{
  "model": "masked image model",
  "dataset": "microscope photos of single blood and bone marrow cells",
  "train_examples": 48542,
  "image_size": 48,
  "crop_scale_min": 1,
  "horizontal_flip": true,
  "translate": 0.12,
  "color_jitter": 0.1,
  "method": "mae",
  "mask_ratio": 0.75,
  "loss": "mse",
  "encoder_arch": "vit",
  "encoder_norm": "layernorm",
  "encoder_norm_position": "pre",
  "encoder_activation": "star_relu",
  "encoder_mlp_ratio": 4,
  "encoder_head_dim": 48,
  "encoder_fused_qkv": false,
  "encoder_bias": "all",
  "encoder_qk_norm": false,
  "encoder_parallel_block": false,
  "encoder_inner_norm": false,
  "encoder_patch_size": [6, 6],
  "encoder_layers": 8,
  "encoder_width": 160,
  "encoder_positions": "rope",
  "encoder_register_tokens": 2,
  "decoder_width": 192,
  "norm_pix_loss": false,
  "decoder_layers": 6,
  "init": "kaiming_normal",
  "residual_init": "none",
  "optimizer": "soap",
  "beta2": 0.95,
  "learning_rate": 0.0032,
  "beta1": 0.95,
  "shampoo_beta": 0.95,
  "eps": 1e-08,
  "precondition_frequency": 50,
  "max_precond_dim": 512,
  "one_sided": false,
  "adamw_lr_other_params": 0.001,
  "max_steps": 12700,
  "batch_size": 128,
  "epochs": 33.5,
  "lr_schedule": "cosine",
  "final_lr_fraction": 0.01,
  "warmup_steps": 1270,
  "weight_decay": 0.02,
  "adamw_weight_decay_other_params": 0.05
}
Rows from block 5 of the encoder of a small masked image model, named by matrix and row number. Rows with one number belong to one neuron. Each number is 500 + 40 x the weight over its row's rms, rounded and kept within 0 to 999. All counts start at 0. Numbers have three digits each.
Before each neuron's rows are labels from the 100 images, of 14976, where the neuron reaches its highest value: "colour at peak" is the nearest of a few named colours to the mean colour under the peak. Only what is clearly more common there than usual is listed. The data: microscope photos of single blood and bone marrow cells.
# fc1: MLP up (encoder.blocks.5.mlp.fc1.weight, 640x160), inputs 0-79
# fc2: MLP down (encoder.blocks.5.mlp.fc2.weight, 160x640, transposed), outputs 0-79

colour at peak: blue
fc1.179:479526565489499549531555498440446536477513497501505496531436508455516473460527474538407501537503508432515488511565516484494501537500503497524580517494554461505492586504555480459456425546481575499562473434494464524500470510465504480518531441
fc2.179:504460595508441489417466506572552506498491454512552491472568512460480432493516511538496575526505489509425512489450468490522546484504454565537520506462507532338519539461488516429475543451487525485475535511480493524522489410499495563493541468

colour at peak: black
fc1.123:553428499520468473466486471517528503513585548513495454517471487526516534459485546479475488427489464451504527524467527514545514510469469490419520563474485470535461481481497399559565512428471488480558488498503471462478504450505544481480549493
fc2.123:449564546475490490478456501526492450499428501477508468469559495440446493510523510523474473532467547562535533482496509539511548427468548576519470395548493529513504442475463565436486486492471539486457475439510470537504543487462482507506549512

colour at peak: purple
fc1.355:470487468477533451511524513432439515425505493457499550461477475524557430463518433551537458473514529467489472507532593459509575423520477559473533480472485444579559470490463506485553468451517443469532480489522452515559484548538572500554486478
fc2.355:466490524445462448430451482573561471493531527528532521493511496556467518546437555478528535528503395579491513485486479509457464460507483502500459503439473523423538508519406423504484460544479531528451607594501532492435561452559532506454480464

colour at peak: purple
fc1.175:526458537564511476585473456546452510513521422478468465478510537479587404481506472524515446565533453494471452564444503437511540497502512480547511475481488523535507527473542517492551550458517569532544485486555528443410491477498474583476506494
fc2.175:509561456459563463472530507472546483504427527553503607475496485505457523493488543475488561455440506520558513508508489519449478477577542493475531541571501464531445466521482487523454483467533489458507511438465477533501542574505523381478475542

colour at peak: pink
fc1.291:519461466519460479526582545516478530457579448503502463530576551475494545409449430482481508458539528383531498515565518516432528490527526509495536528536527566490503467533474496520568490524515496455522473538393462461508525456493492508559485526
fc2.291:541507557478528517451470446521528496586438545519530431479442469509456458544514524566509514478517482545383555476473436466472508492485479512574556499450443549375496560493548512501460522463477537514526436482509506540482543457438542553460501461

colour at peak: purple
fc1.636:567514595443511513445594542476542532487425499405507581479546494517503503505452499497567514531488429533486481541496485545581525454466458464487536529441468534559455536477429514393526491499487478504523515432486513546476483474498552395556544510
fc2.636:433467442539526507486435463516447538444542496538506458501510515510481532499536419541529518520515508509478542532476473467503508537544541521481506483563552427535496433481496503556483541465497587541524481562561466467496508503569531542409406454

colour at peak: white
fc1.81:491519597469564561431508487452500561498455525461501505547475513484535547500464540510543468568486406460518559469494495576452469493482536507483543409459528474476474497514519531507554453507454514550547503453559463470516452554528492500492511516
fc2.81:530491501509477484462490478465502482502422485491577497531588508479484463488522550470438516505513520485503487432475491456542603453493518553538537560453484500470520471460463497495420553465534490457535465474538455488497526479547526428503527490

colour at peak: pink
fc1.314:530525479502507517444507436491508445450517515452531522547505551548536403485557530515455514514495472532477556542526517593559497543528442459491532522434541532473542499495489429485530459482471572529491574516447482515524499575446522493523558470
fc2.314:469546484541543506565487593515464501555521438478437471474518452488488553491497444530549464502531553522535488456482511466464490495516481467429489455493476460548488435523548516507516543550456442509438478515571510556488468538562469562485456490

colour at peak: grey
fc1.414:508471477474513481575408557513506446502508457491551467417497505525568461478496501422456478519419517537479475518489478448484521633483459569556502425590537554517491557533461500525514459476482395481531605484480513528484503501517476454491460543
fc2.414:446459548543450488380506481464512462498552484485543536558548440428434442517549499504474517584564515514519537490432534527501581448500461463504453535406496487462485460475474517478440539428509514537455485540466542511526534467498480485464554414

colour at peak: blue
fc1.249:547493457443520414482573516543509518550517497519492399501517460461513535382506463568426605511500503442540501492482564513520536509541551552487481462466563502455477469489440447553477483509507471490490495470479507498392453520450482526524516537
fc2.249:486478595410470519431461476508550468544516458497537577495509514447456522523513502494556517482505495559447467512511419492519486502469462572570548517483400502463572543514508442384519482446498523508519494517531475516555527403460519537516559457

colour at peak: grey
fc1.545:425484569525579483537494523460522536532564476545545451434502485509467445447492446502474466499599504451475442501508584524489517525523465401549451494488540466494483521519432506562549537494400481516529491584502446527486470526556511425475500453
fc2.545:522504472473462516466461476577526501529492437553514468509527443520484540447538586510556584448540541505492455500499427446524533486525479543529553540551502472439611553489470481492495509435517537503483512517556487473492587396470509541531560500

colour at peak: grey
fc1.246:500498534571531518515492433421500508520519586559476510525508507487527451497514502496524446485500520469491461485514436529522492540452504460474515477508435506484471555508486567445526503500486478569497526469530603501588455451487466474480552454
fc2.246:572473484409482518439446581539471530497443483504510562540535498543450588480542495494441534481474444497502539472525503518497583477530561522505504511563585547534504465528457505488451508418480502426556489500491494499498494508527488435496506427

colour at peak: blue
fc1.273:499484520517503454513497455531452520436561475516519448500537465526459478485477492564552522511556545462465524527497494480471469514497482528519571467519481505392521449446558498548443480468448557533524465502494550417493477490548507660564519481
fc2.273:500563444435432512433517451552568493501482497504489572566485567504495598486471500476469476493506462551559553459545498438525563416455504525552467499513503535574501503483434481478530474511502444478473518527491510528474546448471461414447444467

colour at peak: white
fc1.146:540485561508494519448489486439519489516517433495434542436500476529427474473505487533551574421508501513515570521522470440572505535476523490498479520455550558551462477516488573501473524441505525444523528467514446605492498476483449441530460511
fc2.146:514523430500436527503448505545470477497518572447540507545496523443557468506484495444493553665457487475415500458486464451465483458485495567458494447474534529494455549511458468561452459537454507537542493510574484523510469546450458518554510525

colour at peak: pink
fc1.149:510568408493597465481551441536481475512459528494520478476572520475521515477478490506494522514535527530399507503515474430503517535517487543481476580397544509480439517436493478572532524491477537524540483553574508541466493564539490460453507498
fc2.149:504415602534413513509493440530500488474532464493538515521586539453481481563554452493489546502492491483503443599506471562526495479502484540489546415514476509467536515509559516448448529486613485467515477483450492557533515479508516524503523474

colour at peak: pink
fc1.252:527522540559525522474462503592453506503506493443360447504503522484466543529495444515508490516517503495529479516522536529575424472501499479434475569476592514535467507525449467454521501561465483493505427513503517512488493481537447567539543628
fc2.252:492490533436481538452479469496540513507530508546591503494559490499454543472491485474507559501509516500443446445517490427533532555457505554525595482576439487513506479438519505470543549482430529494509519448521443539496540461485554446542450409

colour at peak: white
fc1.408:505475512480495564525510485477488486508526504470509459484517546448517469429501520470495421547548497478514485458464470481469439566504528546507504467526471450428555504453491507481508481509579544545534507495532537474600469534480479523526513410
fc2.408:522501554480447483414510518515481448496440478554518518500573446437465511514534491556523540475491495508468478484438509519540586453473545560509517539487465528432490483492449431473424521483487553457527510471533483471565502463544523457481562535

colour at peak: blue
fc1.304:445554457501437533459497473553524545479465507525517554489515417588535513476512458535485491474476518476439465500534520419509513487476538454538577479448520501484544461520515471497556575406516500517403405455494480493473480469551568460464509489
fc2.304:449472527497601475512515508463480554568560483550521479593530536484474519541493546514445478498541447506580552513501509528521462489542476488482509409512482513508496504511458450530494548506458511537496528510499600520453582493478518468561476484

colour at peak: blue
fc1.389:551515476550504521512550606468481547523506528540491482512482440511542499515490448505465538522492519450591575513587494471505518463494527484472411513543481533558488499497511485568501546453551430548504487546490429425503515486521492558537513436
fc2.389:404490540520486488503478523458540471423513500457488502547533478512445431563512496466532532512488483570459541482522510501559569554453526512500573537576407504510409485452494450486517490561509492438408479491541441457498431565532436504547477532

colour at peak: grey
fc1.192:480485469498517482447488426450510515539479427447518542524419493563468457466544499509450504471445577563520529490546484490545494503508555527601416478482472522525469548522469552535511576479471511520508415542487488536573513512539501470482497503
fc2.192:554506545533459507461480441560519512416507525539518499439567513459543428562480484472510475535528503479415561503484458424527510532504402484457546490471472529427504501458549518512552520473463487470444504539520504530464446525472485552455438496

colour at peak: white
fc1.498:526485547554483436518523511537501500498492549507548510524439490545421533585500498543521562446452474532555464474492403608517479542486476449601474521465537487439491529480529469463493561512479549507541466485489481544512537525465522470484494540
fc2.498:523504508471534481477551485559516536482465510536409474485538469466494545455533476547444472491558509521492497519499503482461546428550551495493496527492497483471467461542519607511561456475565519476476463514522491414464513472488514551497477548

colour at peak: pink
fc1.533:433488495473545536574490520528514481517493493474538459564443554487534507511501507517517511460557452570484498416536484596549481557522476504442509505483457489515552440513489515492553492450501607419440478489503420513468511404530497553510541489
fc2.533:529572508467506512440475497494465490570479515550491538509467470523481504570496532451482494486528507426506453487544520445529539440537537548460471479574539514519422562550433525491434559544561424480551533475478483548520500575461520404534524460

colour at peak: black
fc1.456:538449536498567499534421456539443511540542452538523508497528446444493538500447490502515516483542460435514500456531478456546453429502511470489504466510483431502543453471528464503466504425394513567495498476434441478475508527556531574445555496
fc2.456:493486510484443525456525501538533440467504464480494526528548500518494460517512477505486525514524533565486465506486450501468554553536501486534521584471515557491466513505497471440529462508520486410514488575517484465496505435411438495549457485

colour at peak: purple; blue
fc1.438:482510473458528529531520527467527542489541498537436471506435550484442549498466555435591453469544494434493543460425507526453503582430493451511504432521503487566483510454486512522565530460613462516469540479508524461552458453497463474459527504
fc2.438:488443561532460474461516480531555472594452480551542543521516527497526432493483492509431533557539532448502532502541527449566562448481493545484532533516501483420446503483439472489423556517491455459560516473550481526499532480578475468531570512

colour at peak: blue
fc1.501:575539543523503472486431474501498521480594545516505471548490445481431486441484499515462562457604525446462494601577457491492508516518523506461488551509522566449456482463520518546517505493421480529501476564484432504502506491548539513558489487
fc2.501:477494535436510511455443396512498481535500413500497533469515587422571488487569482531495469547482468522579505445417521441498538433474463548533540451488503475518502585529533507447468488516489493495463502475510530524486529486479475598510506441

colour at peak: brown; blue
fc1.54:522526573504565550532456503545408515478518532493520454477536513457439562461494525520384496497468542511531523572464519539505471480547607509503453544540496464514509483482514483507474536538466479515517515477500484499502495503552466518522478459
fc2.54:505478531467441463416441549559546547491454448481502501496573503496495402527493547536556604509498498478449554472496474517529531503482508563549529530481480510402480543527486488451500518486474529491448479482477532520523534393512518595503510476

colour at peak: grey
fc1.606:493486457498507521464498500435521544514509528518490462474412494501444536503494554516525538536515579456548453462440462522532533511496444567512412582471570505516546477425503448532519451508510466525497514535524535519544468469482488477498487508
fc2.606:530474604558491452529419510517421551504478483514545455515621472497582468466603507486445470472496477483441539514612556533498524551467490505484501429543494527433515499509475481519501590500536523497515531459459468542468480509535565546558514481

colour at peak: pink
fc1.563:620505583453461497530532531571436495551511475424477450500464450498485493487532480548470543602494470464444485480543443472424514516484465512495515548481500487509475580531476453508537459411500558524532572484478546552484534499462480512499434476
fc2.563:477456516502509449458472517515573443494508543501497498451581501562514468534545545521487516460439529493411491512509474457526471451524501499547522476526495458456485454442538470476457555492544447519497487498454470456519489472525523541490532484

colour at peak: grey
fc1.486:455506483524528489471458528490519489540562500506532403453469495590520411459497493501495494538508486536497487494479474475428471514519523450482463541490563537450553483495459494581508462559470447512542553536469548481424469548462444463501510543
fc2.486:490481535551443464419471547570513529504492514565497487457562510502477448506517507424520579548554503543481549461448533556559486449490485527582524559447471490416537495455514577466507508458484511512466526485431520540495522431521451554454558411

colour at peak: blue
fc1.347:495559480561478474474471457473509512507487512520448453445471503484472443468517518496511510471446559518543485563463468453575502506508597589535564515508429485541471510422466474539566500493512461547538509454444471579553526486507561545551455536
fc2.347:490506545530441508591502518474519508528516472446585511471511487550537496445513448575566431504534508450481442562528503632470489517454523539501508440459541510415480523533476478512403552432579517543462480502520481564509534484520470497441530494

colour at peak: brown; blue
fc1.250:539465439480551587466450503537441481553487504475443500561509433450424488537436486586489575512500541451517541555508509462501459463541571499501470497425547526487411491523509490464470593519482526558479475517483450484459424496552443510526565527
fc2.250:545483608471474499494485501565478474478521518489528477520589475450461478477496553478496547542571541491450475527471510514507542553540540532497569506539468515408500556535551457454521442445489519518463518517530441460521490441482458613481465417

colour at peak: white
fc1.409:535528464507467463465488499493528487524521436502560550487479466516460551446497471497476554432495506513494499517580479475534467480479484463453390508513468533522472513518448532443477512474460460498598513486484471594541495584529496441567422423
fc2.409:505496581456451569552514479516500491503503561458499525517542548449491397520538555536474510508507548556487453534462453512489527478451489530472540507479542470506556461511471488532541501425556596530521499502600488519517489468510557511490502566