config = dict(
    image_size=48,
    method='mae',
    encoder_head_dim=48,
    shampoo_beta=0.95,
    lr_schedule='cosine',
)
Rows from block 5 of the encoder of a small masked image model, named by matrix and row number. Rows with one number belong to one neuron. Each number is 128 + 32 x the weight over its row's rms, rounded and kept within 0 to 255. All counts start at 0.
After each neuron's rows are labels from the 100 images, of 14976, where the neuron reaches its highest value: "strongest on" is what is common among them. Only what is clearly more common there than usual is listed. The data: microscope photos of single blood and bone marrow cells. In brackets: how many of the 100.
# fc1: MLP up (encoder.blocks.5.mlp.fc1.weight, 640x160), inputs 0-79
# fc2: MLP down (encoder.blocks.5.mlp.fc2.weight, 160x640, transposed), outputs 0-79

fc1.451 [158 151 115 107 173 158 111 116 109 131 103  83 108 140 127 149 150 115 150 105 159  95 131 137  55 136  97 170 116 145 130 151 132 112 100 129 137 183 144 106  92 157  86 132 194 100 163 160 155 113 144 142  73 126 119 108 161 156 138 151  94  98 153 150  69 117 160 104 119  85 179 105  67 158 116 177  41  77  92  87]
fc2.451 [144 124 188 174  84  71 144 155  88 137 130 102  88 121  92 114  84 138  88 123 124  93 124 108 182 139 110 100 133 102 159  89  85 193 108  94 113  93 131 233 191  54 111 108  88 162 147 121 119  85  92 143 119 112 118 110 150 118 120 110  80  91 130 126  99 151 118 101 200 177 159 180 186 165 141 128 149 140 143 127]
strongest on: cell type: artefact (27)

fc1.327 [ 70  47 162 144 160 179 153 220 155  90 113 134  95 159  58 137 102 119 125 112 134 116 113 128 166 155 142 188 124 135 189 145 100 142 101 158 107 108 138  97  91 154 127 163 128 152 170 116 139 145  71  95  38 156 118 126  87 117 152 136 197 156 143 158 125 120 105 111 113 156 145 118  94  99 109 132  69 130 103 135]
fc2.327 [193 136 124  92 130  68 122 168 150 143  93 101 187 115 189 191 102 118 115 139 117 137 174 138 184  97 175  89 124 167 159  84 121 127  83 102 137 100 118 146 119  83  98 154 142 146  92  88 123 113  80 138 131 114 121  94 152 134 155 144  81 121 134 157 141 107 143 108 151 180  65 101 171 129 108 145 214 128 182 140]
strongest on: cell type: artefact (31)

fc1.513 [140 125 106 139 169  99 207 171 153 116  71 111  76 106 132 140 190  85 140 160 136  82 119 105 116 132 130  67 130 211 134 156 194 141  87 127 169  98 116  86 137 163 150 155 115 183  99 113 144  82 168 151 119 170  88  95 121 100  74 145 132  92 174 132  57  98 166  91 141 120 189 112 145 160 119 108 118 135 104 123]
fc2.513 [145 108 169 143  74 125 113  64 102 168 164 124 173 101 101 146 136 195 128 114  78 167 150 113 102 158 142 135 147 135  96 174  98 111 113 202 152 125 161 137 133 126 132  97 115 145 169 146 132 109 107 133  75 113 177 144 163 175  93 133 163 123 101 126 165 129 125 165 154 156  94 132 139 105 124 132 202 102 141  86]
strongest on: smear: peripheral blood (58); cell type: segmented neutrophil (57)

fc1.153 [125 141 145 102 164 122 142  96 116 106 121 106 153 167 179 121 149 117 154 120 124 100 112 122 177 114 118  57  92 138  70 130  92 127 139 123 123 174  86 159 117 152  82  98  62  37 137 121 132 183 175 157 137 103 116 134 171 187  73 129  53 143 128 132 133  70 163 139 199  74 107 132 173 140 164 126 140 117 139 162]
fc2.153 [132 142 100 153  81 139 173 146 103  99 133 124 137 148 106 126  76 156 111 120 152 124 159 178 124 142 107 173 126  92 113 159 138 114 126 121 150 140 234 107  97 130 169 135 139 117 114 102 105 114 152  86  83  78 150 174  88 163 121 108 131 115 140  96 146 121  92  93  68 148 177 151 129 150  98 131  92 166 115 144]
strongest on: smear: peripheral blood (79)

fc1.49 [ 99  90 126 128 166 152 147 109 128 121 171 133  95 136 139 100 139 147 145  86 187 188 131  96 107 130 129 162 151 145 170 130 163 165 172 141 118 120 163 235  73 159 144 151 102 114 140 100 190  95 138  97  87 131  97 116 125 122 198 157 144 126 138 114  98 146 112 123  96 150 142 152 118 116 143 167 109  97  92 176]
fc2.49 [133 156 135 149 133 165 151 161 106  52  61 115 184 105 129  84  88 160 126 172  94 127 173 150 191 132 136 121 128 160  88 138 121 131 114 130 180 165  85 132 105 104 111 173  83 163 133 141 120 165  86 141 174 155  79 147 116 120 140 120 122 161 126 131  77  55  95 135 127 100  83 119 123 135  72 128 134 198 116  84]
strongest on: cell type: artefact (25)

fc1.5 [158  70 162 117 174  70  97  85 178 138 167 135  89 105 166 150 130 118  72 158 141 136 178 157 175 124 112 116 116 140 161 154 120 146 121 128 139 139 151 178 134  61 139  82 123 178 109 115 159  84  75  97 114 153 115 125  92 107 153 159 128 116  87 113 127 156 120 116 108 203  72 129 119  99 124 104  93 158 121 144]
fc2.5 [114  80 194 112 117 142  81 108 121 151 178 131 152 117  86 115 168 118 116 193 145 106 142  70 133 130 143 179 133 174 143 143 125 128  76 157 144 123 124 157 160 174 112 119 117 184 172 109 158  85 101 179  36 142 150 138 156 104  80 107 141  82 117 169  99 103 124 129 119 165 125 113 131  54 143 102 167 118 166 124]
strongest on: smear: peripheral blood (66)

fc1.45 [103 115 145 139 155 134 168 132 151 129  51 127 116 165 127 138 139 141 108  53 169 134 116 172  20 177 152 208 111 130 126 183 132 154 170 163 158 135 138  89 118  94  95  90 131 120 104 182 134 155  93 118 182 102  77  76 155 123 114 133 137 113 118 114 102 162 137 162 112  68 161 141 155 114 118 138  86 133 138 144]
fc2.45 [164 117 161 186  83 115 105  97 134 141 113 129 129 104 162 187  96 176 141 152 134 161  90 155 143 126 121 136 108 107  98 181  80  75 104 170 149  48 146 182 135 112 110 145 131  64 128 106 164 126 149 148  73 130  81  95 117 146 151  88 168  86 129 122 132 152 160 102 147  90 115 139 110 141 101 176 188  95 190 116]
strongest on: cell type: segmented neutrophil (69); smear: peripheral blood (35)

fc1.525 [127 139  97 165 124 224 120  82  65 192 124 159 142 160 125 115 117 141 175 150 140 126 152 145 112 157 149  89  86  84 119 169 153 107 140 112 157  89 130 170 116 155 137 187  86 164 112 138 132 120  86 136  71 150 115  71 124  96 165 158 113 146 112 148  90 179 117 139  94 174 118 112 118 204 136 136 143  70 165 103]
fc2.525 [131 127 110 118 185 107 158 126 196  97 140 110 118 135 114 130  98 109  99 177  79 135 117 110 190 137 132 153 192 116 103 119 108 236  98 154 109  98 134 130 181  97  81 120 150 152 159  80 122 111 148 112 141 107 159 152 135  99 132  95 119 130  73 104 104  68 160 135 176 139 139 122  91 126 124 113 171 134  82 146]
strongest on: cell type: artefact (42)

fc1.200 [105  62 104 152 151  86 127 140 126  77 157 149 137  79 106 164  93 118 149 132 183 179 107  70 155 136 136  68 120 151 116 136 132 140 111  56  75  89 105  82 164 126  89 132 128 158 110 126  92 125 116 179  53 153  56 114 167 137  91 136 122 126 175 192 122 132 203 118 116 120 105 130 135 173 148  85 168 120 141 107]
fc2.200 [135 126 180 125  54 132 102  85 122 178 162 131 120 154  93 125 152 135 114 130 147  87 147  90 106 178 152 152 151 141 175 135 101 129  88 187 159 138  82 147 169 157 147  94  81 218 165 133 154  96 132 125  79 175 167 128 148 133  65 114 143 104 136 125 125 138 115 117 131 169 158 144 158  75 124 138 124 110 145  85]
strongest on: smear: peripheral blood (64)

fc1.593 [115 120 109 191 126 103 142 139 112  96 125 117  93 170 153 149 116  69  55 128 142 205 170 105 110 120 103 134 115  71 115 119  88  75 155 116 142 135 158  79 165 160  98 113  70 105 105 109 132 122 139 159 159 115 151 106 110 111 148  84 152  52 156  90 139 135 124 119 149  82 139 140 145 120 164 162 168 149 169  86]
fc2.593 [140 106 152  26 153  87 135 170 133 133 127  98  97  87 154 148 105 163 133 117 123 135 150  81 128 132 138 140 125 137 154  77 122 105 118 175 117 119 122 121  89  78 204 171 143  82 169 137 126 149  84 141 125  59 120  80  93  98 133 165 149 170  95 167  94  97 141 145 133  91  94  88 133 146 175  65  82 125 147 148]
strongest on: cell type: segmented neutrophil (50)

fc1.468 [102  88 135 157  96 118  86  79 148 155 125 127  88 168 127 102 152 163  88 107  83 157 179 134 115 190  43 129 170 109 126 142 105 157 148  87 115 127 138  55 100 151 122 141 121 110  93 182 131 116 143 128 142 127 139 122 139 181 109 162 147  93 141  94  79 134 139 165 199  95 151 196  87 106 167 158 107 134 139 192]
fc2.468 [103 107 151 107 133 159 123 135 134 139 124 128 151 110 170 185 143 198 101 146  74 126  48  70 153  57 175 195 167 135 129 116  90 143  98 144 131 109 194 123 108 138  90 141 172 166 154 103 153 126 121 155 106 139 118 145  93  80  68 103 101 176 130 151 103 138 224 163 131 101 115  99 150 119 125 159 123 132 115 137]
strongest on: cell type: segmented neutrophil (93); smear: peripheral blood (59)

fc1.104 [ 92 115  83 171 144 115 125 122 169 103 103 120  84 117 138 150 124 111 103 137 105 165 130 162 121 144 164 129 135  91 182 137 107  81 106 152  88 112 108 164 132  75 161 109 113 150 124 130 128 196 132 143 173  90 142 121 178 115 155 132 106 118  76  92 123 139 128 189  70  97 178 102 191 157 175 128 108 125 146  88]
fc2.104 [166 125 182 108 120  85 123  93 109 197 127 132 146  94 108 149  96 156 122 135 174  93 137  97 126 162 144 147  95 118 123 162 113 184  99 191 143  52 136 133 118 106 130 154 118 118 151 126 196  69 116 104  84 128  95 120 132 126 103 115 182  87 170 158  85 114 155 112 194 124 104 164 121 154 102 129 150 107 165 120]
strongest on: cell type: segmented neutrophil (78)

fc1.570 [171  75 116  87 140 112  91 103  73 158  82  91 121 170 132  88  93 174  88 178 127 127 125 145 102 123 173 174 113  54  62 164 111  86 121 158 154 131 176 106 190 134 105 144 105 157 161 156 116 147 109 121 130 171  84  82 106 180 108  93 135  75 110 130 110 114 159 104  98  83  91  90  76  99 152 141 150 127 164  70]
fc2.570 [116  97 115 165  68  86 134 171 123 135 150  81 142 113 142 153 148  95 141 101 111 136  59 145 176 189 157  80 174 124 151  97 116 157 128 151 142 104 124 212 180 104 128 135 163  93 114 108  87 125 124 143 145  83 177 152 102 109 189 122  99 139 123  70 128 145 140 154 160 170  92 144 163 139 146 153  94 149 105 140]
strongest on: cell type: segmented neutrophil (77)

fc1.83 [ 90 141  98 164  73 114  94 105 148 147 176  95 118 181 121 120 129  92 154 138  94 132 163 156 155 180 125 126  61 167 136 150  98 115 136 155  45 111 170 130 140 112 163 157 146  37 161 122 160 108 132 114 137 159 170 174 123 137  88 122 146 100 181  95 169 127 179  89  73 145 140 102 117  95 182  91 112  73 112 166]
fc2.83 [187 126 190 126 157 112 107 144 198 111 130 151 104  93 132 147 140 119 117 160 138 137  83 115 109 158 143 143 116 149 117 147 100 186  90 136 156 167 111 119 114 146 132 147 206 220 169 128 124 146  92 133 103 113 169 107 150 103 141  80 161 108 118 133 118 100  84 175 155 157 103 115 137 100 134 149 161 120 185 143]
strongest on: cell type: promyelocyte (27)

fc1.151 [118 137 118 179  91 173 121  98 177 135 105 155 108 106 146 122  67  94 116 130 159 116 135  95  89 136 117 105 181 135 141 141 150 158  72  92 125 124 150 176  99  67 142 129 165 128 126 170  91  86 122 108 140 173  72 136 145 141 125 186 125 156 129 171 103 129 175  98 147 112 118 169  74 104 124  53 141 145 100 204]
fc2.151 [169 157 113  93  98 131 133 127 107 148 152 176 153 174 112 106 153 126 126 159 207 134 117 101 133 164 122 176 113 137 115 111  74 140 133 102 187  95 101 123 139 145 120 204 137 131 165 102 133 191 122 109  82 104 189 103  95 110 119 111 120 100 183 113 141 119 113 148  71 143 129  82 175 117 186 200 125 122 103 113]
strongest on: smear: peripheral blood (54)

fc1.467 [124 129 145 101  92 148 133 134 103  78 149 146 175 103 136  96 168 106 141  79 173  96 143 140 133  96 139 108 104 150 155 161 109  83 136 139 142 112 151 137 152 131 112 112  81 164 163 139 139 135 190 131 132 137  90 131 138 139  83  80 102 159 131 150 113  89 116 115 144 152 119 119  85 121 202 147  80 132  95 157]
fc2.467 [112 115 157 109 136  67 128 117 119 170 112 112 146  86  57 120 100 140  92 163 100 128 158 112 104 160 128 162 133 144 140  71 178 108 125 118 148 134 120 109 131 194 119 145 138 142  88  78 145 146 121 103  21  93 138 109 137 143  94  87 121 100 138 113 139 116  96 119 101 115 117 151 179  89 123 130 191 133 142  99]
strongest on: cell type: artefact (29)

fc1.63 [145 130  84 162 100 144  69  91  90  69 164 167 104  66 170 146 142 122 135 132 154 170 160 159 137 136 142 148 115  96 107  71 137 123 112 140 105 122 127 103 118 106 112 176 178 151 136 113 136  99 114  92 152  94 105 218  93 156 152 183 150 174 146 124 116 149 127 158 192  89 121 195  70 166  73 119 135  81  48 160]
fc2.63 [174 143 198 176  93 156  85  68 130 136 116  92  99  67 155 140 107 116  93 169 130 145 101 139 123 133 122 139 140 148 102 134 137 117  92 160 142 137 114 134 188 159 116 143 112 133 130 177 142 118 134 109  88 164  78 112 127 155 116 144 172 111 103 134 154 131  98 112 132 125 122  95 129 121 108 179 119 155 149  75]
strongest on: cell type: artefact (28)

fc1.507 [178 100  78 170 146 161 155 104 150 100 100 119 136 122 119 167 121 126 152 124  56  85 158 100 119 121 129 147 138 156 100 131 103 177 113 111 187  45  70 117  83 154  99 113 146 154 131 100 101 153 160 151 164 107 119  93 168 166 133 118 156 114 111 125 144 106 160 145 155 115  83 169 117  64 167 173 113 105 134 158]
fc2.507 [123 155 155 127  66  91  67 123 163 164 158 125 100 101  87 155 140 132  74 144 154  87 125 192 179  93 122 132 117 102 104 140 111 105 110 138 108 172 116 114 170 110 137 174  87 114 109 115 113 153 100 157 111 160 115 107 197 111 138 167 108 108 102 131  96 125 131 133 134 113 172 109 109 147 125  93 135  76 132 103]
strongest on: cell type: segmented neutrophil (88); smear: peripheral blood (74)